{
  "arch": "dit",
  "model": "text-conditioned image diffusion model",
  "objective": "v",
  "vocab_size": 2724,
  "text_encoder_head_dim": 64,
  "text_encoder_bias": "all",
  "text_encoder_inner_norm": false,
  "text_encoder_positions": "learned",
  "qk_norm": false,
  "expert_mlp_ratio": 1,
  "orthogonalizer": "newton_schulz_5",
  "warmup_steps": 1350
}
Rows from block 2 of the denoiser of a small text-conditioned image diffusion model, named by matrix and row number. Rows with one number belong to one neuron. Each number is 128 + 24 x the weight over its row's rms, rounded and kept within 0 to 255. All counts start at 0. Numbers have three digits each. After the name is the row's rms in percent of the matrix's.
After each neuron's rows are labels from the 100 images, of 14976 (inputs lightly noised), where the neuron reaches its highest value: "peak at" is the part of the image that holds the peak. Only what is clearly more common there than usual is listed. The data: photos of plants, animals and fungi (iNaturalist). In brackets: how many of the 100.
# fc1: MLP up (model.blocks.2.mlp.fc1.weight, 320x160), inputs 0-79
# fc2: MLP down (model.blocks.2.mlp.fc2.weight, 160x320, transposed), outputs 0-79

fc1.18 088:100109158126118150108130068135153140127121110124131103120130107112151136132136134192117123119127126114148126067140164139110152147091095111120124114127110112135127161067141171135132132134171103139140093129137090137083113137161112173127128121
fc2.18 061:063107124094138151138149184086127121137131134118139139112134119116125145124146162117117110110127113143200126156081116113166148129103132153135128124129148124114137139129138176081133139135155155117123131157136149120108135135135091122128133157
peak at: middle right (86)

fc1.259 090:118123112134148151118148095138141106130126114106110092168153126092119120112166110180114090139152110133105140130118153117164135161131142138174097134107099127133146116143098121111101095114174163100110128157121131245133120149095150108105108138
fc2.259 087:126149143122113164111127146127096132162122119150127095198124129156138139130136154085122157124096147159137101158129135129097114125146122106133097140116099134128128137128125146122110131131092135124112111138112116244138125122122117149113134153
peak at: top centre (35)

fc1.235 099:140132135126109132120111107160130116128140102126143144124182153146114126133124136129078133131135130130072124134108128141112136131160124129119128123138117123139127134083110109135140129136111117133096129107125106136163139131108109112115121114
fc2.235 100:111125132117138135120134110199137122137132113119115142135177147141131123127129128108143119144153128137126118161104139121113090126074129159125141123135137122137110135158119113134145133121119141151120131087126116138095139126156139246135076125
peak at: bottom right (45); bottom left (35)

fc1.99 084:174127147115123116135116119095137093125139140186110089133151138152110110126134138153135148111109115123119142138157144135127082121071148134129123145130136177144097126173130192112133133169132126094162066128113137123138168133133116099110156138
fc2.99 054:124138112106120108166117098111167113148134103122102110154148127148131130116139126146133119151118156139115134184075121112133112102086105145118131117111120154105085128181135123094108172127142159138134151122124137121082113097142126136139112152
peak at: top centre (41)

fc1.257 104:109128130119120133127117160126140124113130099100134140127102177116099107129139140139108133103162134146100133086105129148155177136126121183146114129143110172144112139088129065144152132119146094126138118083117145137213131127134125151090111121
fc2.257 085:098131117123121118130145220151131122122138116135136087131105145116122124131135135050134134117153129119196110180019146114133120122132112117144133119122124141130147121126147133138126123130102117102140120106132120129139115128128122105135142122
peak at: bottom left (48)

fc1.91 097:147133190128126158117111149105131139127142130126124123141114118137114151127146130120107126096129126122112120129124103161136135129125113106147132123172115119144164144118119126143115146128133113132110032141112131127091142139108113095122168114
fc2.91 101:079092134125131125149099096104142096154119101115127170130142123155140134117100116126110123133092110146139094128118031135109107166164140111149139119136152116119118140122117146106180119096092156108124105130125103084155119077137095132113130128
peak at: bottom centre (27)

fc1.220 076:123133143117159108114133125113132121121096130152126166121158161140098142113134149159087144149117130110129110136172141135096132144090148119093116121109138106130155119137143231137131118148156140124115125052122162118126144142185120123121119128
fc2.220 061:114130096146140138148124148116086116110087066104111166101132164136139119131163149128178154131143138152142157128094149131176130128090092105108109127146117158137166130167147133131153104132163127157078142109108134124103138144108139146163092139
peak at: top left (62); middle left (25)

fc1.232 103:151166121132126104079097155112124171166121156118084144115109125144160139109141079182142123155134135086135120118110102140125145143104134148100103110088130108127116132116134136130118125128135130139131147128164115144138164122134149125129110142
fc2.232 137:143119115114133130100153126118132105212129150113051137136122143146106111121109211124128131126106139094129150131139133151127145130140129123159101084132121138147134135126154131136119136126118169109105138131128150147104124106142118120143135103
peak at: bottom centre (29)

fc1.78 084:115118122128139143108092100145126081124137105100112143094103124128112130128101113131177131107147146133111115117093110140164150092088138140104122142126115115159109157125119115128115118139106109122159077121112134112128075131121155122089085110
fc2.78 072:114100076127089140130093167112108183139142125134128100115157129143125111123145124120099141108148115122128123160126089153104117137179126126112151147124146121179121157143130140130196096100142124127142159116155121130154138160043121131078136112
peak at: middle left (52)

fc1.131 114:110144148136105141120149181129119098135126211103136112127124114119130095129134134139110120147112129108024123119173107146129159144142122082129150119130131072133156137126125093145118118130155138104126132065136086141107136125179158090162113127
fc2.131 106:230114144130110169149116084124122128135124148136134097146084114156128147120131128126128124113148132111098115197123123140063158081179128126158142128126126099106123121123126138154137129111123139070194128085102138145093129142145121114125177111
peak at: top left (56); bottom left (39)

fc1.221 086:131124131124125146118107191137130134129121078116137124129128091126126141140129114126116120140167130123120136132125117100120142128143121117133148132147123098144125120082102083124136142133112117134127146131145112126162138129116164108132108135
fc2.221 077:134128133134114137133133081085128150114109150122115113125127084148125131130130131142118120123088133124056121143040130119129149101153128132133114138143120143118123118143130124140140122144145133086120127112115147118127067120124125060113157129
peak at: bottom centre (100)

fc1.174 085:135156140164084112109130154128132121153105120147115140094132087107140152169115121164098120093104126065115152156081137131152107179175145186123117156144130108156140124157162144104092132147158133085158106160158113123139099125128139158104119141
fc2.174 086:154113105082126123128112118111146174152139140094055128108136151132138093188171113102144124124126158073131123152119143116121122116135128116132111174132099130103130115083131160113143145095133162126165116116096148120145139118122116144136125106
peak at: centre (25)

fc1.11 098:123118129126134081114107123128129183137174138126118120112113135079163122134131120105154126186147126165118132168121106127117175142174162179119139128161124130128100109122115130214166118116113118078155090125133185154118118124119130158148101130
fc2.11 102:110124128112145101131129135156145095121131137101109124112115111112100110116104145155140126151109129124154122110117113098102119126172161164126151138096130138124108136121118188116120096112123122203113176152121166147111183124114121104130108133
peak at: top right (38)

fc1.209 099:150129092109119136098116194040109109129100134124112126125132134128133133111151098101097127108124140131135130153082150125111119146146117097131141146122129148146140141096141167123194123145120111117121127144140084118095122135133160111146155122
fc2.209 092:155136064125128128140136113166111134142133109143159124120146151135131178143141111160142134143159163157127157065150108088137113143152132120117084158153110137160141112144151106104143163153126156149167174094162157121150129127137113104121132164
peak at: top right (32)

fc1.287 092:122147103128112143134117117148130171126139130137108109121128154106136147074112065132101089096140123185147127144132129085152133173127115115145119151126106125125124100148184131132130097142083147120135116153136128096125137109138124114156112142
fc2.287 101:134099143130098056126121112108135117114117095133090132138141122124135137026117169135138163098123118110123106128135109132146091183143112149079118170110116086133141134155161096121131070103095140152144113147121154110148140122156170126140130120
peak at: bottom centre (25)

fc1.268 101:161140127126144125134093183151125122115134091133128140140119110119124149123133145101069143115120132112129110150198127137170156120215127141121110119119140109137127143120098105132132141107058122164090117090120065140166085137115143076116122107
fc2.268 074:138121133127140113144094087070135131130127118124110052126145138132118098118139133167105142116100139131105128117049113133117149124127127100089115141114131153111109123123129106098153143108155104123092129146139125129128109126085132093121117131
peak at: bottom centre (63)

fc1.284 109:098141146145141158123123117112116165121133141132107118113138106129099076113119116144129143136139138066127146118118144177153145134158106176110152116105166157155126094121102163104127159150151132191127115126106147136158091129175148133123146102
fc2.284 113:110112120086147107149145138146134108124105137104123146128171122111139097097133169095085091128103117169123105142152137119140141116161085138181152129123183132115138189107106115161143152145153149101139082129127120130151108143091133136104140182
peak at: top centre (34)

fc1.182 085:146136124129150110121125103137129119125117126121113084121151086121132133127128129152124128125103137118214127098177142136126125134105137131147127136127128104130131130103121123137125118127137141112103146089134109124082081133126102186102139141
fc2.182 075:132111118130129118125132178164147139122146138136120134145127127106132126115134140136143125160133119116226107162066132154154078116077122121132149130105127133129135126118161146129149129103104125102092119056123134130146149126124127069143113116
peak at: top right (92)

fc1.63 099:142139142116148088099130134113132206109162165096138109129150131121089118135139138142110127128084127130106128137109142106131134109111096171131112131150120132164126111126148150161180118158134135138135102127134169124121123119104165152129076178
fc2.63 117:084136129138155088120108112127146136095148109106106117137131145151193149095133111125129112161142129154139149141132094119137108097120043141119102118108089109142151134107141165142117097158149146116125135151112089087143119096131112124163165096
peak at: top right (34)

fc1.310 097:109128146133152118121145117119134173135074126099150158119135110171122133136143141183138135131162126117134143176118186126118092163127142133138136119121119102181133130103108119129117150128135087147150110180101184128132105125118175116145139153
fc2.310 094:118127101125138129117137132056127172119157120104152091105131165096129140137125118155136115129111126098120139121146148116147106150134147175121134149127123126110082130128134130146126115151146125168144138185131124160146150121092106125147147129
peak at: bottom right (35); bottom centre (30)

fc1.172 087:143128121119130104131122074129129107138135145137124103140145168164130160118123119101105120123147136136114125174161123159124122103128135139113128126136129163154128120202116155128132144128107139105108138128115128119147158130117101106046122112
fc2.172 064:113113130138123134125115092144135151137128113114125121146153101164124116127130138147119118139096121122060115170005129137119120118109121130129136135128135166097122122177124100119151134118147118127130113104130126121129119121144132117125125121
peak at: top centre (60); top left (34)

fc1.69 084:114130130130141126153135161126113114131118134120136147124136073155124133125124132114091129129121122121192133156211123102149133122150139106121122130128139125122119117145116148147110134134106143138120137126165115127121115144065128093140170122
fc2.69 071:119123140125119118112150209154130136131140171113139128131114126086129138124129136139171129150131115131136116152066140140157138136118125151134151113111103102128124132109130133146127126121128112080140128094130116151143138112131112141146138122
peak at: bottom right (54); bottom left (40)

fc1.269 108:120133121122116122129112076149124100127142030140136079130177077110110121132129130143114128131083126131255121105135163137126124126114122165123110129166111128122121123096153131125168131115111106127122122099133117127142110128104091165124150123
fc2.269 100:150132117138123123141157090112121128139138194096134097118107145158137145129130126136119145147098140117064144134125125123067130121181121125124111122137118131092154126121156123130142127140107119081197138091167132117089107151095147099129163120
peak at: top right (45); middle right (36)

fc1.75 100:159141149102117171111096134141130117119137173159071173130152135132131143109128114120163103084082133083145118139081118131119142128103108115167088133099157135100129092111127139161117112152133121182135110107086159097097147123147129150138139192
fc2.75 075:167136146155160133163132114122112166106124179154105184140082120144136147099092132122145157159158121122143139088143148146148079127155119093108094133109164084166112152144113129141106111131186121163161116134151114089172121110118099109145116102
peak at: bottom left (41)

fc1.218 105:138143156142114155169151120118120154149122110107123126095156132105102136129130085125122147112099109050148148127112153133138170107123112139118082140120126081173129110125119122111138142129144209107141099094105151080148127122097186120097139105
fc2.218 092:098144118168130121149077102112105094118114083143109160121158117143111153113115146120123112140122174129107134141147130072133109106139037118073105123130072194117138110097133148123119125143140138091168121112122131103122128125125121109145127122
peak at: middle left (25)

fc1.132 080:137118132135131121132113118106122114128139153122120116110126122137114135132128128118145134118091130116203125179194116153158131160110141130137104144101151150138146112192121091137099137133137139122159111148109134110099109117066140147099156124
fc2.132 063:113118124118137145111120114124123132113134114056136139143157139131116133143129129121165135169105127107120101179104128130151083138051145148123151135131132149106142124185134120133149143130160132117115135112152106135103170122135126189135087100
peak at: middle left (94)

fc1.274 118:146121154127130133092121121098132203116140129145135116127148151169163135127097113176107131169123128171153129112115049115146128160130139122136139128101109119124128113091104132129124135132125113114151145170135123138124163125078129168141099137
fc2.274 104:120106113125117133137131132123106086125150129112151146133124129076134098134131124117089128112143122116144109151171124152160140113123143137142129110131137127087153137125148137138171117181163115129165118192134111159161093132083125125127129131
peak at: middle left (39)

fc1.217 111:110130121130149134128121183123115088121111094155129088134093125116146165134142124130102124122140135134135128160169106116128164131200109117124127127135128129138135132130117101129165127104077117133085132090082105119174149130145179198100073146
fc2.217 091:108107139123116142109156191148131145134147120139129210114135172091144159135134141108163123169164108160146133136107118140106117143084121133126146119140143104137148129143114107138144129112121137143133126087107135138102144139186110134145165119
peak at: top centre (47); top left (44)

fc1.154 073:119135113135118129121140077117142130126148169162138128128110085146149153129115107142142132114107121152131128114156082140068081106142134145105145128120133153140098123162151230109149119141152150130141126141104136115060162130141080122134152123
fc2.154 060:160126134132137159112134112162101116133158097099142117126148163136148125158124125157162108138120138133089127207092148146150107127099114155139146120117116091136099123184102124115119121130124120104119163057128110151116111130157147130082118120
peak at: middle right (98)

fc1.12 093:125133143125154126137126117168136177139171122146119128127119176114135134129109117088173106134122131142136131129151115118133103095107095112130142121144128121201142146072137120093090131135057122141126188115100187125095108117125097127139193141
fc2.12 090:168155145142119165110108129077139132120121133143101165168105112114152090135112149130096165143114143137120119114131186180147173100077108113151104152133147123095093142131114126125120143164120137137106126093164116119156117147107153116115119117
peak at: bottom left (32)

fc1.193 098:120137145122133137117140083116125121118118110105136145140061076111117117119126145156131136116142127129033129069113106096152140121169118114137143126116132142112099116081092137126111128141141129120151122063105124137165172121135126127149096126
fc2.193 078:085113108122129110125132127136112100124144158109125093125106169119127133115140138197151133164140119123002119171065124150112129133148113122142144127129136105146139147123145131160103117126130147110139130079133117115123128136127107135144159128
peak at: top centre (48); bottom centre (28)

fc1.129 102:115131091124141103129118146099144128126114140155138155132122115121111116128159134098154140111131113133152110131146141121091137130125059124097097136084121090164128114086107120159118130144143119097105166140153123137150112136116106144084153122
fc2.129 119:138119126154125176105176171131120166125129134133144109137126151124146158135085115142122124117101102150139153149141127155180113105133027131187101131165136157145153151111098141119143135127167115103126111131143091116126107149151137128133145121
peak at: top left (35); top right (32)

fc1.3 109:097132121141123104131125135056128166135128100113112149117173141160102178124101119190140120144200134052130128089080141133143144107095143116137128127125128134130134145118137126140137118135133150163123117101129156118091167128160166138133122115
fc2.3 089:128111154132139137121081100083117169127159164109135104135158164116149137134128100153156140096167123175132137162112091183157148127142138129112136147137139093041127130068116154117109121123154161126110122166144117122116135163184145144132127104
peak at: middle right (31)

fc1.192 105:131132140133129123109152059122121129132118120117132129135107032125141135125131141149146127144106138106055128110137150103113106132154136102120146124106136072109146116114102154134095130147138163109124137104135115136068136120134137120183125130
fc2.192 082:105126115137141122138114147148125110133124138104129143118141165126137125130128119255144136156084130135076134144124125128147104135112141121110118142136123085124124129156143118108129137119141155124092118099134138116080156139114123145136126122
peak at: bottom right (51)

fc1.55 104:140122063122139143152136119159138159124125104100147106102124159116140146118141125149173122136155127138121133116104099141131126144126136162135128142166131124146133154159176112125124092123171135115124094130122172142156145102098144056139176113
fc2.55 076:150165152138132126119110097086151201129121110108104129123116120112132110124078095145115125105156133106112156107145116080108136138123162158125099140144139148139111131135103117129082107133137157166148115145116116087147106119175131126096085106
peak at: centre (56)

fc1.314 099:160121113131148130149121125124139233137150117091118132107081122100163135123113112120133118128104127114138127144126146159140127105144160142136143130108146143128083119095134103211130111134113159148143109131123181121131176119161167119121144114
fc2.314 104:115140134106146125138100109125121164144121129127107115112152134100105087125159157126134145070154144106104125096114143137125158114089174079120144136098158097164126104119152104109114102140098198156179149154143146123143121115142142108135082130
peak at: top right (59)

fc1.140 109:115116128132140136131117197143130126120130159107138120115160206134108121130134130090117128123148125141213132118134126164105157138103127141126112133134118139136125138129147101148155133128139106150121126098125151127150093117150104158119126124
fc2.140 095:119128132140140118124122185138122104129121093087115127118148101111112136125121129193109133153099123117100137134118137132183113139111132137118126137133137127153150125145166139134151125131184140122106125079138130129135203140155132101139127128
peak at: top left (54); bottom left (44)

fc1.279 102:098124119125102093126132076141145136144111169123129119117118117111132127138111109096132117133133142112077121134082148150119138149100112156142124118124132179153140129121155166099101133117059110105114126143119186126107108120150112062123144135
fc2.279 074:119127078122129117133131125068125141136132116145167118105095109136088157132123140130139134110117112114145132128130126119093119133117129065129133129104142115140135104146153123112100150133130129129127120175134147113102168152082101092110163155
peak at: bottom left (68); bottom centre (25)