Rows from block 2 of the text encoder, named by matrix and row number. Rows with one number belong to one attention dimension. Each number is 128 + 24 x the weight over its row's rms, rounded and kept within 0 to 255. All counts start at 0. Numbers have three digits each. After the name is the row's rms in percent of the matrix's.
# q: attention query (text_encoder.blocks.2.attn.q.weight, 256x256), inputs 172-255
# k: attention key (text_encoder.blocks.2.attn.k.weight, 256x256), inputs 172-255
q.145 090:148139106100117091088171160133122147091158135155102123147124118129111146141162119171146183122136129106125115106111136092119095153118113185151158104176147149153122115111133093107103138132104131122138116109111150118139130130092113120163134138153147117063
q.146 089:074122089215135146158105130128087144136142121115151129099117127130109087118124141120049123125158110143135151147130089149103103086118163105146159128096126141120149141106171114143127123104141094150145127143163095115119152122170159125099133120096158092159
q.147 076:111131084141161135143082142161133125167114110123135081125160147113155114161150107117120117126133178165118124143134137187137117119127146142115160104100071104141135149146162152126093132105135156136118110141149114159099138116175154149101123131097086112126
q.148 088:142139130070142138105135122158156124129141155135162110141116125126100119126116109138176123129115105151094107134112109056140107133166139137097122124160170128073101119127130116119122140084094125110141133106123163140127104143100094080156108091152178169094
q.149 074:127116149109122147107129122070100132161115121129143159120141129184130103155157146157127102118164136108142135120124140154147149113133153151140119140106073119109113121144080143141123112118147098138143136098133120136120107122105142156101114119150090124143
q.150 118:093118111195160128145086119116098135151098121129134094118127147115131109105124144117044107151147110167137138149144102153111097098143158111144157117098107115137128171113129131135143108122112123101149120133143130096135194111151122123129124131082147155136
q.151 105:159140130061128126070145097129123120118149139125132161134118103163158146139134115142162161125138141132113118111094124097184142151133142169127132134143122151117106113149144103132087157095119104114132098101138139145125096144097121132152130107181130095089
q.152 059:130124132154114095146094117111171129101126121092114126111122132155095144131103139145160099165128108150158086145129159096119139108115183112112097142121113114177160118095122104161095163104137155137157134134121106089151158104153110156126116154154125106163
q.153 071:150091115125150145097156114120118122123117112094139132123146125128127120144142150127142134118138130117110153170133172175084131117094107128114123145097121114154120109120086128142127094107180138153108183149120116123147144113141174153131131184147120133180
q.154 083:103133114195123129160047127120161118128095116127130116158116099096120128084119165105115104136155100152120134107165108118127087125150160100131131140117140137127153134149143151119144127162137124119138114138139133096112148135091105102121116102109126151120
q.155 080:106106102147166133179136175150158130130135142093125092172118126116102156090117108116110158160118121138141162143134146130118085103152143122113119115148144141108115160129138150129120128133082097116138131143159121134159147127096112090144112128091154130072
q.156 087:172129167064106156070153115127179099111086120121135142121169126138168148135144099134178128123114160111134110121099133126141112133105103116117126141150137135137126114101112116124117116114173122135088133132077162146129107145137151146125135183167127117141
q.157 071:122133155092073133086142119113115110138106125186109186169136107151131099151121095112151142122125106116110134095113102072142100140115136123166133139097156109104121133099166118105136100098113117115120151096131167149094115128127120135111107103120116146098
q.158 091:092111152146095144108128101109117125167144076136096125091149144129160122138135120138134108126136124130149142144117151154111144107127144104140135146115091100140131145112099132134140116139159149146119152131140118166124142088129142152118141169147118113187
q.159 071:102129103167127162128097183085132128178160101104111123125143178178108120111111135113078109127161116136146166150113128143122119073080109117156115163072127109149117159084119134167129086139128114130167160134156110078104129103133132127096139102108115097174
q.160 110:083117115216163132152094103122124140158144127119130122115102144101111138122117163112093117127128128145147108137181118144117098124152127072135125103115129121118125139144140153119140094152100140130160089144154113113160136122142121102118110116112124154150
q.161 071:120141115118176162120117156155130145154107153129104137151170120103107105075150134122137162112108144145122165151150132147131098107119103122087104129113157155141147127125176135131109092118100112138150077135130112121160128091121135086139123107091115145102
q.162 068:174109134106109114108134122130109106121142174113141154173120135152115179188150111188182106094148111100125102110153119116166119108105148139102132108124169142121093139139133115124113151111143132127124135099165155150136093141126137115142137097134135142102
q.163 074:166131156119110159141159133144131150118087138118131109078156126136181146135114160133126132130127136126143135116126132166083146142114105094158126127134164141161055118096158142155162124136131153116113173120144142099109104150169140116133132171118096124143
q.164 069:154164115145161115126147112146107103141140137123139151128107095104136120125110102103084126123105126096117102161143099117117142164108112123093126090156091121126131138169143117102140089138094127138135081123135143118141103167114130109103174097151161123122
q.165 076:127123153115112151140139103146128073146125126147136163132158146178174123173135104111149082123106147118135145140126147130090144144127122104096101153113137092135106121129118134136124112114166176125148192121116159121136119116167133146158134155128111109159
q.166 071:106095116149178117132097088131127110144130143152119122112127130124138132141115133106137140130116146172144124156197082128097144140158132105125120139162102132110156126151133129152135091124071156114115129154120166130169163134133119169126104114128125164118
q.167 066:136119080115096146146130140157121164101137152157139148172085134129098079145136133113069149116155137173120138143125115129116130120147148131131165113121130163116142132130089124154151124090088156146109085122122146106096172115114116140169117075100137103078
q.168 106:200129145052125109093177108131146097095123158127097134105124130133140165157126109138192150121130156132122096107134090122181117112119130158112121132169146144111115109127117117143128132119136115076100143117129164154106093158101100101158135136171136138111
q.169 097:101111106076120128092165134127152134107159110124129118120130115152114123135149066119128144137109145083083161146126154131135133150103126155106110116125115119153121108126155107129060176101158105169112123122134101115145112128125154139148138121156120095127
q.170 069:134143104161140132135174118151098140109155110161112171148109126110094132100128087128094136149137099134101103172142133080163115119135141162092112108173119094098162161109152133127124157145104129102181135149162125143138098117106133134131158095155117143100
q.171 063:108128114145157139153110144137094170133106111125082077130155138099135120157107132149110132143087098149139138135137139151106124109084150123113151132170161155141164166105151152163103155158133120154107163132124146146110171087125181124157150136069107125130
q.172 088:196129146056139141090150133181098140092129148138085121144118127118140157162128098129174166124115139156100111114119100116156156114144157167116128157192141111102104109122092120113123143085086125089116130119109150153109093119083141087161124134143133097083
q.173 132:097116091180162134193053130129127164164107113112141108099138118133114113116119148140104094146140129124124138156158127162125112117133137116121147118094104101133133137117134155138159114146137127121134125133137105085125178107107163104117130113100116129172
q.174 068:090118144131118172100152152130133161119169103107150100067177105156124094144127122152131141131129125110120114153066173104137103099124114139158093168152106130131112151099137139104122152135139131119125135120105102114148149154143134136123110155155134122136
q.175 083:166158131069137114103146140109151117121142124113118153117137125146142129130122102105150142132100152126129094123099110120122137157072133125097136125167135128127093107096148095072118164123142107101126119124129147132147120126153148113120135173199156096143
q.176 074:111114115158157128163067125136125145126114126106148090116132162102102111094120167116096147124150131136131119119153121155108092096148124151117115159116132154147142144127124167121128098132108156094113112171163111093139170119127145090109091087096089149123
q.177 082:123142134160128156115119107091148085158113115118130128107160137118133115136165125114125099123111126127136168138115162125099136151091108081143108129110115090113117119119108126119139122121147164111081155136103186130099146162173116104143121139139091180159
q.178 077:151139183131119127130181121130136129123130152159112158148161151141119122143150072137136138120147119111125145115086133055128156129120077101137110133117147086080143141082109074116125126098116121127148146103114170119105081135157110152114141135159138151117
q.179 096:133124136078116118111179115113147115136159099146106145111129134152153129147178116158158152137134116101119086120081136119139123135100116168111119130128084112106094151148132117117106166092136102144153156121129144119109096163116154121113102109176109100155
q.180 114:174155145053106117083162110100125103113129140158112147108127112175157129132123117119179141095128160107097128112092119099162149146116113130123103147149147137142097119104107121144130159118148106116114143109126177163103093166111121154154151157163110134102
q.181 065:094126133111135124162102136110146121146146126124139071109151165138129108153120108132077157151130120130128141116118135157123091112147137186151119136151110122119158191155135112131112105116135087153152134106147093106155148131083139077126121072102120122134
k.145 080:116114161115081137122148107179142105171135155102147116165164128152116114162154139121129119129088180136105155116135175149103116178130156108129145161128104092107135127143139143120112149138105166096151144143140128139138137128134087138138147162120118142110
k.146 085:157127141139155110147087149105133128142118118165173096114155111123114152124126128122140112121130111117130126122130134113157134132138119116125142132128116137104139144139099080158154141123106126166104149141118134123150154134141138133090107146149104131116
k.147 075:109098115162182106114105131143100172130131103120139114139114092116152094107124172106137123127124115128125164123157083172125135135099132111095133131121130142136158136113137119128136120127141113115143149151146121120151142161172165118101155141151173117126
k.148 096:128128159114154131128135125104100129097155117132128127126115146114125130169137101127124137128127171137139128107107109102126109108149155156152142119134198135093162139156122111132099158125151148093126114104114104122083134124098094097149153171095146165130
k.149 071:123129122139112128120155130109129167148101135126142131124123111155119066133097130132133137153122100088111100145139116124103163125091119119092105116119143126144162082145108167164124132103141110141143145155159124155150109138172168107104156105112120128147
k.150 124:155111093158194111165029138118117125120123123157143125105110134152107150109100136104149133120157088135143092105100101119159121121161110124105134112135135112111158150130089106140156118105132100128124130107101135092172137144123131103114111128177133122159
k.151 111:123126155113074142110189113158100134119139138117122114143158156134110085163146124142101131144110160130112172125161161118101161126092154134122107126137149119125118092131136155145121149129113145144140130137141146113105124122139104144162166132105117126107
k.152 058:127126126131162161099150135127122132103146101143131117108143122098158160108101178133113163133134092098147111132153144097115133149141097108075146136131109097140119111117125117095129113148125117171130104146123131120143156113154141118108099128134155080133
k.153 071:103109127132144106094140135132192121152125146118085118126084084126159130123115117167160119107131088091123101137143084135147158121125125113149139111126131128138120137153129118132124135123131110162131140122142139159127100094127153113098142105112183105108
k.154 076:171118120150197152127027160138127141079141120160166119106113134130121128117112123092127142106186095133124098074132076121137095086165118133138132138129133119133179140131089091147120124138121125095139150108104116103130098137106114107107095132152134126155
k.155 072:128074125146154143172106131114150104132146078142153129105142177145098161139118125113160150133133187132152135125088113093156103129155124142133111120099157121094172125172145088111149162130104147101122156104118096100137118102085112077114139155111124130103
k.156 084:085145085105101118106191142130120157119143125129076125149130128116175096108118074166108129176133119103133140139172150140111155145131145125132131113126113132171113133130164168108118125146123134151151129127153124162110149093126137130147143104105134162152
k.157 066:114154127112095135087148088117114101092165133125105141187126123092117122126128090150080133144136143092151138113151127098103176122109108121144117151135136149126128131113123145122127133163147152118128130179112092162075114133141141150152146132087136119105
k.158 087:097120109147123133144117155115132145134129148109145138115124109132179093124084135174097113145106116139122115164152129144133117122110108108114134107102090164130092099126143148156161104120133117159146140139134140140163170106136173134114130086155123131124
k.159 065:112114123146118152155108130103140130183107116161126156117151104129161122099129145111126117137114101106110066130142089125173163111161102106116139099099071105152154114133090145144159167122129101178150123158113127162191132158141122141114155141102090110130
k.160 115:143131125133205125134033152109138119123146105138130126117106138137126169107127126101151114112130123145130099108103089098146113098169095138121124124137115123123177145115107083143120104151121123103129158107116112103161126133104109111098095120169115148152
k.161 069:142103158155119148127129135111131121124144132138111122142089123139141127129155158087150117119133129196152127072163114135154090124137142128163150133078121088137161134139140120130123137138127125115100135104129133108163139136133125071141109135145116154114
k.162 066:104130121076057140142181098162133128136113122161152088124169112106143122141115115176128088134093160137118154112167150138089113095107160148137131140145099097136078124148143160166132130090123121144124143134135125143088149152151124138156157168138142135136
k.163 070:100128087138104087123108113111112146148143113117108126176119128083154127129107107147127127130138056084127129105127126101137172104121111122143115166161143135136130132148144105092141100117096127146129091123112156143145083142104135113070135083141154083147
k.164 069:158129120143153114090158136148146079130123158097162173103146156114078163133103124151153143131150155144112159097120099163165162103132090106122111126131142138111149111146122066189131130116097131124125115116085114143139120136122111167141106150141138124081
k.165 074:099158123139113092111134111141142103144079121143098161151107096090165161088119125143108147145147117092154139161155148123136166118161102130108123121144128148130086130090131147127150114122133129143141140140160104192128126076196149148137140120104168123107
k.166 073:154133115147174117127072150122097111113099112123164160103112157115104118134124139109173141111149123150120071114111098093112093073128113123127153130116121121105169157143097112149148137105151098097136112074144134087122079128119125130118085128130142116144
k.167 061:150096108119107111167092143142122102121178087160121137123159158137132102156145135120157106124141162137141097103118134108119131132133172160123138107138130112147132167122107116141128147153105134090103144122133135092126140130113095126136110136168068146169
k.168 110:100108146118073134102189107132122113135131121093091120152125153132097104160180125138097139135100137096139133114146150108097135122081143152133140137138150110120100125121155171117094143107135151130145121115145123132105114128131108139162139117120128113101
k.169 102:122116152144081121128219119165122116148099147091162135132150114119144113134126151145150112148098138114115158145160178168118127149116149117147143138076101126129113122138108146115137142138114154159121121166181185162106173118154138146102146119130125152076
k.170 063:122138113122136090139158134144134110111111113139183107133130162136106152143099161119187112110149161137106148131075096137144115150129079156127149104128087163135129143152102142116110139105097175129157127136124136164112122136090120146095119108139107162081
k.171 059:128122097165154108137101121140137141147148102119151119089151156162201126115144137097139139088146143167140127127115174105147133118154157121088123152077121120168126148106121102101169158167110099142111110096154156086149160115133135156089103140118106099113
k.172 094:147132142105093118093192105123138121099152127095141116151138196124091150169177114126101161136122157132123153134116159130121108128104158157117121136120175108128141116112172131107108150121124147121121132097117125114098115108124093095156138168123111123111
k.173 154:139118092178199135152035153110132145129123116148132105099101123133138156099095126121142110127141078143134094129104095135160118113150121111110120097105112130131171124135120084131147114107126097118120157125144130108150123134113160113090109116153108124157
k.174 060:087104122155114119115118158160116152141137148131129127126121118101123068113099093128115136118089123091121158151169159161112170172087142119116104101118097150139078147131136123103104120130117119147140116128149157169127142118151167142127114132098144141112
k.175 078:109124131114061131103234095174134124147115160103155101159142107120121151156157139145117105153084136133086142159128150125135113134137169128123141114125122157098107142128150139103108111117123153136132116156131145147147126127151130150114164144148116111138
k.176 069:121124132173176149152026110119126160113120097135141114087070140122118117088148139078155135136137103148152101130113111119135085132103141159123128114099132083116161107154129127122158111116145141108142131131146098091113132135108126109104073123170133112140
k.177 075:107133119107139099085106099155150110156128143136093164134097131106165164078135080154129116127131133085149113150106099112101139135192112107127142104136138149152128152110136175117117135107144109105106126134155086163110161145135147135133149104125133157171
k.178 078:112125147116095099108172116124144122114121144143086148147168131125133134147139097128107144132131188079145154118097169099096140147143135159118134156175131122124082155134130156109102128102141148163120119136106125160110101135127063134150170146099141122111
k.179 089:148103119102060141116181132149114141147142143093159132130162127127130087159125118157086163121098152115081165161168179129116149131129150133110125131129096136141124115098150133123158117141135146137132136183155119151102157116150137132113178161132142160122
k.180 110:110129138110057136118189097157132121150133124106114139149157117113138114148142120163104117164086151107100152150146161122093137143114141121130106131136158159141113119113140173103109154128139153117135129131140143153095146103123139166127150116101133130098
k.181 060:137114133135170158132108156112145126091128162091148098148129138128138135119118146093126144088109140151116136143119152157140074144114116102141151118117097105126121112174103073146111100140168112105093134113107147104162144133137154155138125156158113141113